{
  "train_examples": 98430,
  "encoder_norm_position": "pre",
  "encoder_moe": "expert_choice",
  "norm_pix_loss": true,
  "max_grad_norm": 0.5
}
Rows from block 6 of the encoder of a small masked image model, named by matrix and row number. Rows with one number belong to one neuron. Each number is 128 + 24 x the weight over its row's rms, rounded and kept within 0 to 255. All counts start at 0. Numbers have three digits each.
Before each neuron's rows are labels from the 100 images, of 14848, where the neuron reaches its highest value: "peak at" is the part of the image that holds the peak. Only what is clearly more common there than usual is listed. The data: retinal OCT scans (Kermany 2017).
# fc1: MLP up (encoder.blocks.6.mlp.fc1.weight, 1280x320), inputs 214-319
# fc2: MLP down (encoder.blocks.6.mlp.fc2.weight, 320x1280, transposed), outputs 214-319

peak at: bottom centre
fc1.550:152125127119193131149126118160125131148143091111093191098113109098133113129154117129140101110185138118110114128156132111122115163135108123122136166119098129143175137205065144104081118127105158182117166152177124154105095155125117104140102087164108143129119153126135155113101152175131155153143119118151166094122159118143
fc2.550:143109153133083125097151120151100155151117118108118123131159091105124143142132109127144168132106117159117111067113121142106117122132133131077117140129099092084125110125098114138144123115116130149102089159102078126143121150157149146128117111160103108094150127155161126123164103142089161116165120164119103144165191113115

peak at: top right
fc1.256:136153141070132128123128159110157137143130117123096161097139125114117151110116136131090120124134121169147119112127145121149117120170192128129096135117136132129120106163076155106127115121117112125138143138136069073157097143145137145151111100136091134110138141088134128105145147104097132157122144186144139085134129114130
fc2.256:097120129154127097074129084106145156142106116096152111134111098104162139128130107135118131110160119146147166111149173158134158112143130182164147135136130088139142125108099089167121107171114134145129142149166126146104151149113190145121151128129114140131145137135150135158150140087134086115167131111099134088120138114143

peak at: middle left; centre
fc1.82:159111106193120184084150144157113154162140141124085069119174127164126134139177116127124150147125113151125106105148130134091049120134103106123122093139081145117159134111120184122140120087121138092108110151116089117102165129099101142142134150114119077135145148114095123105113149125066158143123132125135141131145133127133
fc2.82:121135105094131119116126119097135116113166143108149165126100095110126139088125101137124124124105162099148064115127137164136144073112144137125140162124139131158088160158128122133138124133122127177122179145164133121141103134166072088124137136125144141109129140144141146119140080182142142102176126078108106157112107120161

peak at: top left
fc1.556:125174147142150145126121105111111121087128104101132110097113142099156160076137124140131121161130105105093127101121096154124099081093134128127101105134080102125130144145136115111162088108130129137115151148113074158123148170128069110060141135102144122120116126116107121126128113097129099117136131134128130151140174112148
fc2.556:121081150114081085118126144120133129177096122125112159160134109176122109144099123131120116116088120136146075185130125148116143157156171120129143158143149121117126118112106119156111132146147120099129093161139177142118123126113206160155130091160129171105104128110142154148114141124112144131118128130156138126098092163128

peak at: bottom left; bottom centre
fc1.738:119147138108135166085129125122107075074195133145084081095088100125114158087068115095135147132129133145116109138134143142108091128144177117129123151096149135113105160174116111103123137087124145125121137134153107124116117121143091164145152159124138111110164152161130099109118127131125109095111137114124131159148108112128
fc2.738:149154145182147119121137105194095135142115147158079154117144122156136132159113102135135148119099146179144115156126149122120144138115129135122127161072144142161184112172126133117152117124159145173107167104146115128128148115120154138130131134111118085131140108103135149150125134115115180130123095142145107128176158135112

peak at: top right
fc1.378:091148094148144143130112112101100095157137136115123156112144127140126117122130135145108135126087130088149155118092176126116152101129091157089141107139181133080150130080151121150121100098115118146140156134177089030134162124101128101158143137145089132177112120067104134106142138154134175103100128129163173139146120129131
fc2.378:123126135154113123087089106116152166157169134152119138140122119108121152177121152160105158129144160121153091101120154097110150147120153136114146134134163124121162134138140098081140110114128110162131093160122079124125157126092147131130133132122160118173149164097158108134133151074098154131120123104139178106089110144117

peak at: middle left; middle right
fc1.763:120170138146120128143104103136167118152122150091131142131123132105135140121147128131117083108149105092145111166163155112154137081126152118165157150101192150183152106160133135116108113136108125118189154110160115077154074071123121168135153123120134150121141161136118144121126130156155108140086121169121136156171110144185
fc2.763:134122143133167103086161135121125147114139158145161095112145180151142125138155157154133149132127086153148137128140116158066073155112119131110068094140173117132162109136115139117141104116149122121092136113158145163126194125162102128124111168101120091096142129084133153164124154129094166126121141122097100108121142098155

peak at: bottom left
fc1.539:090126127110136149168116106124125123124088122122147161113121108129164055099096104169125132117124140095151149131111167127129119158137149156125151123135147132097088070140115054103131139115120139143135117161174147093137167101116131128125117107146096121116136160129060124100121174075121063135166129136143137114126118152119
fc2.539:128173168152145130137136124103121120173125149144095104113130138096137112093147151135128115126128159118117083130137138111110130096107100151088168129141159117147167132133138101147152130142118119137123093116133139146107128120162125139116110136127078156115085150071107102088116116066152140133138117134140089166114156157132

peak at: centre
fc1.345:190168149119155123114128101113140108124155127137142088123114143134113129097097131171161174131117104098137108116106107157117126146149124134106114075122119110102138145132116162113123109090134174176111144144168117139098130091145158146127122106065123165138113167114116145091134117114132096162135087145141120131138112111131
fc2.345:114097112124164188135146153145169135131117113127112121142138120117124128150169139112123055142167148157113142162162127103140116107115132123136148142116134160185164116114134093177155115164132103085157138116086133105134096146149105070121121085134145122123150132128178159172136140173124156059129156131107135128165172164133

peak at: bottom centre
fc1.179:138117142110166118139104122107111136116141121146065144129133145116093126138119132144131131137141137168132115120189139124140123111110156113159105141109115114148140096138113166108067090111145139137122117116151134105125133118079101130102169145156112163144150111104131130140152119115073127142107153129131127109127177162108
fc2.179:139128112137079134159173110127156124179107108129190167121102143109105127079134120128117107114130109080168151165110164111124125148174087117114109167153071114099134131158126129146123129132135106073128115100134161144158077150157176092167131130142123137126139136114130138108131147130189110135140120101164156091121102123122

peak at: top left
fc1.542:149115107109112148115139148162190116131130142150152134127137138128126166174121127151151120152157103110110132097104103141155123120136150117137123112101138133156126150078120192157117122129151123134106112127120170121133095154121142071105131164124130117144138116103108167134114079044114127147117103081096101100142145092103
fc2.542:104123131135148123118158153111134129114117096080186145105104149158125152123120139142147103130113086150132102158115123133102128123135102109123127141115140138119132121126138152127110120144118119102101165113096122106120157123118130116159133139138183125131176115148142136156153126211144134127142118126098133123129141118117

peak at: top left; top right
fc1.410:129150160084140139149094169095128120101134108084118141106082099143130148113145094106125144125120122130165108111138191133133121094105135107164140125147124160144075126136133167120124138136151129129124083128122102132144141152193116139126137144137129130045178173098158146060106138127107131121149112109159198171135101134161
fc2.410:140163130095108143134125173067154135141141109113072115162132086139102092070119211119115194141148183091150099162149098125147155138132181123175089132094118138117153108120136128202120126101116120070148147105138111099105095126128150126159132105100154146163130171101099128115153113115137156115098136100159115141147112171126

peak at: bottom left
fc1.702:140123091097146130118138108105156149150119180143102107123111140139126088134131104149120130122130128135116130094127154138160143089131103069101078105184152159116154090143123123116132118135140124123138129110223167126127124123120135149104124151128112139139134125125110095138131099181138184108127142150138069121095112124126
fc2.702:156184098119152141119109126137143107149134158133104141123130097130124125110170146128124107139139120096143145107131159106136129122095124117100077069145154117148156159099118120113147106099112122105142135162134122166118138180098101096122140124120134105130117143166100167064153152070122101139136123087123156181116103118081

peak at: middle left
fc1.95:189135159144146150125143077156103113147165105102122135102130120122138126151146078127137107124144106136120109093139110134127153164123102133169130118167067114115156136116118154136116134080115137142080094102134139115119158091111089108084125176152113131136120116126123173147073154100073132142120126129162165111141110138125
fc2.95:138084106191162121120162149147123146136137140123088098121114128142137107125110191133127094123112090120110088108105149140117147161150112110099159097121163150134152097132124106107114132112173107121090179154100120131113184137126079136124118181121143062198114123173131148123133150120114115149086135190104083114108126089160

peak at: bottom centre
fc1.385:120122131133173136132102136122168149171148099082088132130134086121142114102110114130120140151137129127142120144139123099148141082206111109147138114137138125118156092118130109139107138131119119174168091108118133123121085109084135141136140122129137179124109126137124103105152101119135188123154122166147142161142137116120
fc2.385:139157110119130150126132140104083098126130161132180138116108178174113106127148113132126114141093128139107156109145110175092109154095101128129091131122135162141078135132111174122134133138106121068130131126167171133143151149176105170135119119116149096099124113123105160191098083112141115150113135093107092095106083108168

peak at: middle left
fc1.33:116150141156114142134125086122191105088144135123131094113093107073097181107114145136195120149154129143123117112121164132114177105131153141144129150147145131114102115151115112124140149101182161134118127148093111135072106147106144129107141182127122151128176137107140123119113139148101083143127131112125182124149132092132
fc2.33:138136136153050142123087130159105131143091139097162167153129125169116149094093132130140157142147154131117068117133159179155118104134092114123120121097147131110127146164138143111132130115112126133096133130137148137115137130134127112154128162149133169115139086100098089120111114162133171158149116136158128150139110133114

peak at: bottom left
fc1.581:138141139145141168115115137090138098136136142109091147093151136103094098097148101112104106148100115103112116128154152096170118175128116094177112103175127124136124126110103150114064154128167130147139114078197157125122122097087125182135141159146112094132152126135090149107111154139093140160106155139151148112117105148109
fc2.581:145102119132121090105111101161111154149154129106171098175140132147147102111106113121126149131166132137150107117098059115169112068126162139115089126112064120124072144124127075156132122154091113068131162130097123127121137139151130093136124088140094119105164141134171155120160133102149141123137121096106103111142117128121

peak at: centre; top centre
fc1.181:145142106107089143125130117129127094116194114120062119101135124160138094120122109111146157126134133124146107136125111117179120091127110120115155108159137150133074125140126146113116129122170139152133125123111146138120131144132119111111163147128112139124077120137177116149115096165093168153113117111151180122114135129088
fc2.181:106127133147087130166105152123081159150092110140110138090168106139132113145122155092114142125106125130093111119121166127150096119160147160111112143166136170104146150155153130127100127142091070129117136109137125111127170082071106140090156112162108136130143133114149138108153136138112137104147171113160102118137153156143

peak at: top right
fc1.217:110147108101140137121143127123111117126115129140112161122128088166134114150151141158121151132125134087111154102122137117142150072126143110115174141108151142109108158108148130169112117109129126139107107157199098054126130111138124082139148122182115140106130147086108103105133180097141175165122115130110123131115100142127
fc2.217:092104155104143110107097086167114168172135085118065136150163144125127130141121144122118143138149102099142054118116164078128163128106133125106097146103123141102104105158127091086143116129129100122141099146128129127127138105112143150134126181138122164152162164076123107149156128078118139134107129111150134137098139159152

peak at: middle left
fc1.709:143100129157204122089133133111140115129158114169139113125144121070141141136080125116095113132169104111130110157112143128124119120140178102117166152156154181125124115147120094159169101132129159155144136135072118139140098121131090112070139139153128115106145139126153149139130131146128093121158113121138163134144192156118
fc2.709:092078142104142102139161144125086158152081137151139111121112113131141132126093123144140109116114091152131098109115101145135164113131100126105152122159115143132125170164129161119130118134108103101147202162140148120122204108144159106146132156152112172170123082108115141140134154116124095141142123087135082156131119119124

peak at: centre
fc1.455:188172149094133166130119155144138124128123125130113094088132112141150114143153099135100150123100126154117067108127121116094157128185103099156104108140157125141147141155120140116106118098174139128139165115135102129129132114137149203139146123084119124111089171126129140135091100124096173143124095128156118111148127129162
fc2.455:157158124080164139125143114121119117178141099114103142076108109108152147091168098137103127126155118151142000150098143114112120097154151089099132144144144106121106165152112135118146121087134123137112124096124127118124083100143136182106126108136122109106134128122118136119107112147114152132127122108169144140155134126173

peak at: bottom centre
fc1.476:142126104105119134129134124119142159153132124137103170102150164096124141079110127114150138156150151140158104105138082131100154103119101116102103138148166126123165098137125106140155155119149122114140175157172220164106156152131109150114138134111142094138106132049106110135148110124144116074131144163113150141140116117112
fc2.476:140134124104105139160144114103133120125124159173139151132111083149136147092137141111133112138127120163116141115130124119124123101091176139134163082130155093071152123101121147135126129123104118084169119137109129141121159123125160090152113108111135135122105118196134168158119130151115093125133117129096198137150113144124

peak at: bottom left; bottom right
fc1.614:169131107077152133097136097156148108130172164150155103103128125110166170148148130124106126101155123128098115167129123116106143140133174132142139114084143147127146138189126122134129132100117151153187137081164129152110109102168090154078169141139130129154146138172154120127108113113123108111109120127141150144155141145116
fc2.614:162114141151111129173119119110124117106157112174160120123125170146131119086154134138143139107174142097126073144119124114137145150131129117156129083126092153104099105132128154130134152167152148109088119118141152123114115179131072074087146162129138154126116113137121078096132160123148095118138119127103105166109149134120

peak at: bottom left; middle left
fc1.289:122146153128152116137110129128119055103166090170144122120125143161135127111098136125086141132089105110101108089137152160107164128169148127169131107128163142155144190099121113136099141123131122185098123141151121125124144111139069140102150183096111129130102129111126134128079110126085098132117169138163171118135097129154
fc2.289:094104118162116139086128130132139123163149172112108150165111094132122168139092100119149116143127148118122078104182117137159108139113142122120128143113131151117152103130121131148160109113146123138171112166126125151137158107139123118118098091121128116141145139145138134134144164142130141080161124095138153135168134144128

peak at: top centre
fc1.408:178196139105122175107122151115116114111137116124108086111137093111116164144105084141126147100113167123116104138122134145110101165143137091107155114099124132122124139138111119087148091149118163144164146133116082107126148108123125164151116112105098093127092130114112137122114154133137144117130071133134102150128149121108
fc2.408:130107122108115117152139138137117102130144117150130176126093123114122140176069115105138132129133084136122113112151123122137148121124115147120116185153134144056070162119094111153146154116092136133120139114111137166169127116112144123100125139163090142083130120157144116122114140091160103160140122121140204127116166137122

peak at: bottom left
fc1.383:149126148097139145177121125108152116125133103139144122104158099144180149119110133159103110126184111129153097127135137128120109155142165145160146149162177110152119143144107129132112109129120150099128130141149135120093116102123148106117105140126113122133139142130150146071092166153140125134111114133144169107127163150090
fc2.383:097175106098118136121139183127160104097099122101131132125109126123128114100093143173145142133118107103147062098151138111104159108136140122126137103147140181122141134132110134148144110140113133188165155151121116148168131128130096144122103159099131124102093160127097101104127134138156149128132129101070085169144101091112

peak at: middle right
fc1.567:128143162132140186111088153111176157123170131120080097078133120118139134130125127126117112140103141116150089120169161129138110146140157154150123118123172158139144109163114112118108105114155136139169162114111111092101133063116109156093138122092137121125158154127103139067105120161105137150093129097145128101121107131154
fc2.567:161134153112164121149119116132119134126168150138144107116136102172127131123106171164132133149117143126130000128117110089075104138122184095138075142135136112130134137134094087154148104128139132095136121141138117116126174090110119166101111138136113091104137137118174145098129111104084135130133127129151103102130149128143

peak at: top left
fc1.760:106116126092130128138182104122111102134129105171115135126111131110149099118146096107138126152132166140126136086088111110115086159138105123136113127132131125139139062131126078166133136116128138121122143100164165080130141113112098156155112127109116145133082169107059118147150115143137118120201128122171121078128102114144
fc2.760:150130109137106141140117139161117119159120160119127123143120137140145123080154147133132148118105124130128077117147091116133113133087166179102170112116138078059134122084141122134128145130109103115167134133118122113132091116155104140154118155128103156153127124136136172103110127127117096135124109121113142129135147149068

peak at: middle right
fc1.572:170169176178114137127129154154126139141128127140096121120109127107148128103106114119122126140136151166141109104110191133155123111165169067119150145135134165159104138157117113124122099121124165148108090172123092146099158105124117166123128156101103137127116154142182137089098117167060138167116111139151161138200135162158
fc2.572:120140108119109134152123138156145111130113108120129180142124095141120186150106102119114137132153162161138134119172113186143116110092117155157132143102162116120089130101147142131120140132163133136107150135142154110162125096107154117128149129146109102106099088111161127134138111108123134122104126128093099143136158142092

peak at: middle right
fc1.215:112138119097156133135094112110137103103150132134111153113136116116132121127115118100121151127177135127090103161137149141134149110137168139142115142154114150167147098176113086144128134128122148176184151080155161120133094151161082116117132117147104169122146136138138108122124106095129128099158111134138128157159155124143
fc2.215:166121111128154149123159114181097150147133118090134111121149126145118130152073128140138107122114093152133001073134111141101137117134120120111148119146121131090167156098129103139118130118184135123095126142092109107130090146178120168119131142134130108145143123103126125142111135143117142139112121151127192129126158119103

peak at: centre
fc1.372:129127072129119148122120133172123150153113136135121161132119111148176148067131153152142169150075133102173130120106064120166119137136152097126145148085155146096100113159117091173119116121112142118129097147170142127149177080140143104171144132156139123074137143144101060141110128075116046173098137127119130130146151118117
fc2.372:144112188116146118117170106139147142172133120071084118125192123096135166081165118140124151140122054123122129142150113134113143100118124127107181159104136093117122116111141124123132160106116113099144157103144152166117134132135116129119120156150113141119074133136097125114120086086124096126147121132141099146133127168142

peak at: top left
fc1.257:130166157164103155108098105130139152169177113096139124064173134109107141116104096155096139102119158099124106163132108183128085135131134155122112044134106158144134117121109101137132103118127127163137096117159117108136159112121073161122101155174129122156133115121125135097100140110122142152116112144145139104133115104143
fc2.257:162100092120138119141150145190130162086131119130129094131133178153159108101149180121138133136129131145132112114131097088151177108120118136129172150116091134112167136146148092122128116150119103140116216124120116129107136136114106134136142102127171161167114140129154125150125143118101093141116147107104096116123108114135

peak at: bottom left
fc1.765:107110155135091139114111094143084155145143139102097145104169136127156078147111109115112126129086147144109109143148114119160146142127119117159145173137094157130157115163119136096128150079090115144113156100123124140163153156139089130130135107173134108165129141118107134113117110160147150123175136132119035125144110140148
fc2.765:128111128165166102118116165116150121092155101138124143159072099132162138110105118137134092112163134148069018123105133134105161120130095163098149184120152168158151192144168140123124118111123108135149170145170107144117129133129093133130129132132135136143118109146123155132089123131150102130115113137146141124123120125146

peak at: top right; middle right
fc1.142:177131140117115145117144180137149085146135179099125101110123132144115123166114149143117120149143131121124110079127135082088179107117153125180133118110120153145144133100132139150141115096145130128125110113088091128166149130166134163104134172104144118144103201139120140117123103114128081131146121175127098087121148135181
fc2.142:137121158131072098134109157134116101119168089157106148129126090131140111121089080103128151125109152137101043089145119133184134107118158131108128150114094124108142112124138131125125139124098098177139165177114110162137134105140125101097145133119105128091140129143165109111107111180129131094203178118149112165160100138116

peak at: middle left; middle right
fc1.377:162121109162176146134108100131129083129109167130122121136147122139112124144144139133111091129159112105107092152143154168084093112177134120132152121111165139145154130130122113153144103093167139142113053141162083138144128105090135178120129154094105145133128154081126162120087170115105114120149115171180169152170170132138
fc2.377:089117150127156115162130126166118103092138132159090107090145100143113172134126111139114100129119141143112014119150106148126098129111089106145094141130184125117156137159122155060136116081161124077106146149108107123157124127113123147110143157133127136127164144136153096147151108124139142133152121116161183147144162117125

peak at: middle left
fc1.398:115142133144117152113115107107152091126148175126142124124137125136161151144126135155169144104121103174084113097122139149123159152120108150109136083129137109121103107153128135112088186104131143189122133122127159153130112120119088141122160204140121158141145145123138100111130115112100140148144115142119119136139157147120
fc2.398:161120146173122135149127116090082139142114114147159169141115110148116133136106128112106084118181179097098085160101111171125124121151099119137106137107130148135137138140144103208130089121113115101079154132109140102110122163149081106147114127133140131132122107147153158118109096137144149134155120084137161146112173112158

peak at: top left
fc1.711:144128166121157147128124112138119131104151126132141135118131116103131095137127069153121119127137134130152046142140172152112140093151152129129128141177154117181121143179118089141151087120160179110117167138146130152139112102152156156091129149117118159120156169107171156114049120120104098125127075150152135121132145112159
fc2.711:128174118137138151149137134148126121135147120119106154096135145132136112101148134132125101132124123117144000116117148108108098148136126136114081144157135125134148112135092144125141130128137127108123132102132139116134097111108111152089126140117100118132137133099126130126122150141122125138114130153134118083144109149115

peak at: top centre
fc1.208:149104148121117136113122120133160110139097135137157114120112130131131057081137161100134146151167129066142137114097104165162129104144121094164122118114126145150120151134133135131128160118142145120136083123164125139128132113133140111143116122152115123102163163204130107120128143099117127154157131124132100087115114161133
fc2.208:154136110157136130111119115181134155161135108077083140131152140128137113120127118140135156119139086109095075135147151142106083085099083108137108127132129139183104129095142117131134125128095110094121142130137140134137114169152158143101131174122103131155081118122114128105141133091139119130129113062122153157132127159133

peak at: middle right
fc1.74:149119157138169138106119147125107145150154130126081102137149126094163103120140134151111102131157127176107113134115170092111119107152160092122118128167122148183152150160112086150129111123130135119109113107122133140146149160087086140130151147143107120099140135099148141103110154135088159118144134135124126153175193161126
fc2.74:136091166118200153142141132116120132159155117155161093135128121114093153159183139104115075106137089164113041123144126107118098135136142114096099108125130140156141115158138141150158129131110089159144130114177148132131124118160132131109142119148112083113146122173162117116085131115112103084150140130159161132164177151157

peak at: centre
fc1.684:131151142108154180140133136111123111128155157102086125107133156061105120128082115122128138136161121134078094119140131160113150127145124156148130104115147186097093089113124157155133140155087118193162143120138100102156117121112118181124130118118125135099114137153089117138123159129127144168116117130164125151126133131113
fc2.684:157140119129132125116138136176145113147147157173084117139136105090153117129109163139126124140134118111106053113108177134111154118133163105107121142148198118130094143124126129095092105142150128194111147116123117139104133110151131145126141142094138138053145086136168172102098110125070142124130139121105162147135181151129

peak at: centre
fc1.470:169171122147150171099141146133188126158164106139078085109133118127135134116126148135113146111113156142070106153137098136174103142166148116129130131134120181131140129128130133144139129146106126132159130148149091102092072136111105134149143092097114153119108147182095112140122118145098156141093106139119159115148122162157
fc2.470:092127114117144151105137163093130122103149103126128106149084096100121155142103091134148114135141145151108028081127141095166159145117163171127122134136133167108141112102112135150147133167141130194171188133140138138159113100126138136140119127132128138131092104129106086126142116133136116148115136125127115155140119109139

peak at: centre
fc1.391:183146141153128158095140130159140145147107110131074079106166137144143119146123136118121142130160120149105112153129109135142087158170110113139138110150095110085140155136121116162129135140126136089074113105133108099083141139090093175146139123128106115124159121151114112123135186138088169124091120130118134116133165139122
fc2.391:103156125079141119138131157081113123105145118160118180114079106087115136100121099123117083133137160108138131153114154138120156082117185192144118154110148134149112118131140165145154116138147121189177171141169126142152092146156135088113129107149146155088126114137124141123146091119143093126146130084100143152094129130143

peak at: centre; top centre
fc1.551:102168137133122166139119097122182143150141108118125128093098093106143183100116128152107165133139090092140099101141148147115141139145166097131169116119136143137093137146117137124124146116134121131124146146150131075135143103142164155122110152105108120141135137135135125072094148113144160146122126150150133117195127101140
fc2.551:158150122101120103086162123159157105148045163148119140122113143068126101138158115125116105104127130135108101152108118092158189152120101126132115160150137142117139118093125127125154161171125136150149129100135151156162168127091086149133110102146105129143092075160154167146132106112126136126144112075144113089134119127116

peak at: top right; top left
fc1.680:118115142133123129162141076141119086135145104145141144122117134121137061099076095113100099123188124093151134125101163110112111130121120151141096098138093111124114081104133102125126154142122132111151122075122092122122194116130130146155112084127092146124123178152091107149133155138121132121110115119187124082126120162141
fc2.680:159142112153155126146144162160128147137159164142119110125126115126140105090161121128125142129144134101128133135127122172156121102102111141136185097133132109164144129086146067104125120149106119180132122135077118128135101142165126130128123128126098132166092117111115125105124169078111130130128131087141127130117172119106

peak at: centre
fc1.245:138166145090143162123097154087161107052154163144089107122103102164159119146076119136124133137119123131086113104143106146205126122144084069149140122128131134105143144112135121122109120120115130147132168109095108146150126112071183159094169091068146152062127139116136138130114081118130189115147130120143118163163159149141
fc2.245:162107160131132100120122132116143140145109139137161153153143141166134122109089147140129177135107085149156073130129152123119126104105116130130096073134130130155116137104137125160118136132092126174186114171107117141111154166151106099121120195119113140148099143117145120123097143118116103130126130139120140102096152152106

peak at: bottom left
fc1.198:129112132126136148103109097103076130103178144125132137088154144116106161137116097129168167140121132174106110119111122140082080126126134121122117111145119146101100107157103139111128123090125140142136142116116140116134110124139110153125145172153131142114165124124123101117107157133115113177141123099145114162134144136113
fc2.198:124077133118105134142130114123175169158132136108105108126118119109147103137134163124090117117119116101123130138115196115130135096110163116119151187105118119160161120140119119123110123081091143128140104131103078111164130159143152170148114145129132105123116115084156109079169146135132126122135146103085149099077154092161

peak at: top right
fc1.432:113115121149124141107127138145135122148147125081115110128118111102114163151092096146143149112102148108152111076123145156156110121151088091140166171118145125116148190144108103133124135147137142121069159130150114124158151121083148121131161150141100093080134127113121140095138150120125125139140124093104153084184125104126
fc2.432:150190097105131150148123128058131144133162104135121174132078136127141136106140145158134149139141113136100087125157107143089118132109158121160073129126082095104092160097130155118142120098111119162146141146146145083121128149130124119082121111099123124117171163116101094104103136135088176133116123145109122145113119103141

peak at: top centre
fc1.134:130138145133113151145079130132132098098110138147142141091097113114131119106136119092115152114158117193140105112137161089165137113154160148120100160114124157116124110131106167155094165107120156106117114128118084119095157129112141099142121136133090170129193147109152125140139128156118113157103078150132173100128146134114
fc2.134:119105092127121093111142139125109117133118161157135196100126137117150137138128110075117114132122110155159174106151121122120099117126139154112077193072126105118105100135141149072120172134168139077107143144131109136087198100141120138114118095109111066139167115122142108153141124134116118083116140119140149116099153151132

peak at: top right
fc1.413:098174153154120124124123126173139122173133150092097120145117089084159180122134149131148121120140154133150113091144151116113097119106168123132159146107122163151139161121130127133136151093132142160145087163169137121147151111119153137101117144129112182133136146133095107087093114130112102158148095120160158124184108136150
fc2.413:157087136093147132151097099121140117068109153139139102102144188168129092125162093120107129121123082153137239142110097113139163150161083124122125104144162069122110097134099096119127115190153139095132134107105106138137119141125142133144126114125119091141113104124175164155147142127152119104101133146118111092097150124105

peak at: top right; top centre
fc1.50:144154117135135163109104175167106135141113108112114103100131115095133127114134118129128145129109140143122099147122148135090118141158124065141129123155131135127130138114111149124126112119091139159138104110110102124126135133118077150129139150125128089069111167088139116137124104128117194156148092128162107183158171124112
fc2.50:124168117147134181102140136090151157135119116116136136130094124123150153071153163118109144148143121151157070199142116141135122139111170104102136136108148162152116136116135152152120094095120121211143113130167151102095080159151160125142109129111135149146144139105087141135095116172103178146109125117131125141148097164095

peak at: top right
fc1.151:131140132121136132106116145143137145154183148104122093101151122120114095144155114142128126129091138155141114081147131101134123136119094125147151112159146113136172092112079150105127114084141139104144169139132113159145152100126162160108121142110110116085154148106112148145080135142066124141186127127162126128138087152158
fc2.151:121130114099164097139109121100147123121159077120160180134101124109181144144113149149142121121168102143161099171141087110130147100098134141150116116107078091170137139114135125139104116111146132123141124135177129133119130140160154076088126105113116146145121116116148131111107132117132150139100131169165161131127131142116

peak at: centre
fc1.51:150136141110107162092116134076169076096132157119084105125110083164139140124114135142133122123143135132108110119127137129185130121157107136117143077139182110140136118143115143106079145078147155106123166114113172148127104155147104139147156184122135154133100150144111139095136106063101133124131127137060064127119129182154
fc2.51:144111114188119088137160135165100126153165120187106129142162119121138103141104104126137108137101123120109064134115147091138163134130101149101108160128156113129152129143131158126107132181140105123162185150102122132130149086120126122157126151144111113112109083141169176151132139149136128150162132163132063148137138092107

peak at: bottom left
fc1.128:139110158138122135139096099124098115081163098093108132082144097131144155126163086125144144128109109131147109140136177103134118130126101133142150135159135160185126155166094119124087120119151144146093160120169158127127104140138083099116127191169133122130146132096115168096095155149129149167153131103145147156130106138114
fc2.128:135108135103113133133091081164118148132159116117118117130156139092131114123146107134144180170110091130117111102102119137116139121099158097114136156175135106121147106122116071121133108132118132164118080142136111172122107128170166201125111128140153131079115111119130115091128134145136114146162159123118150159117111128126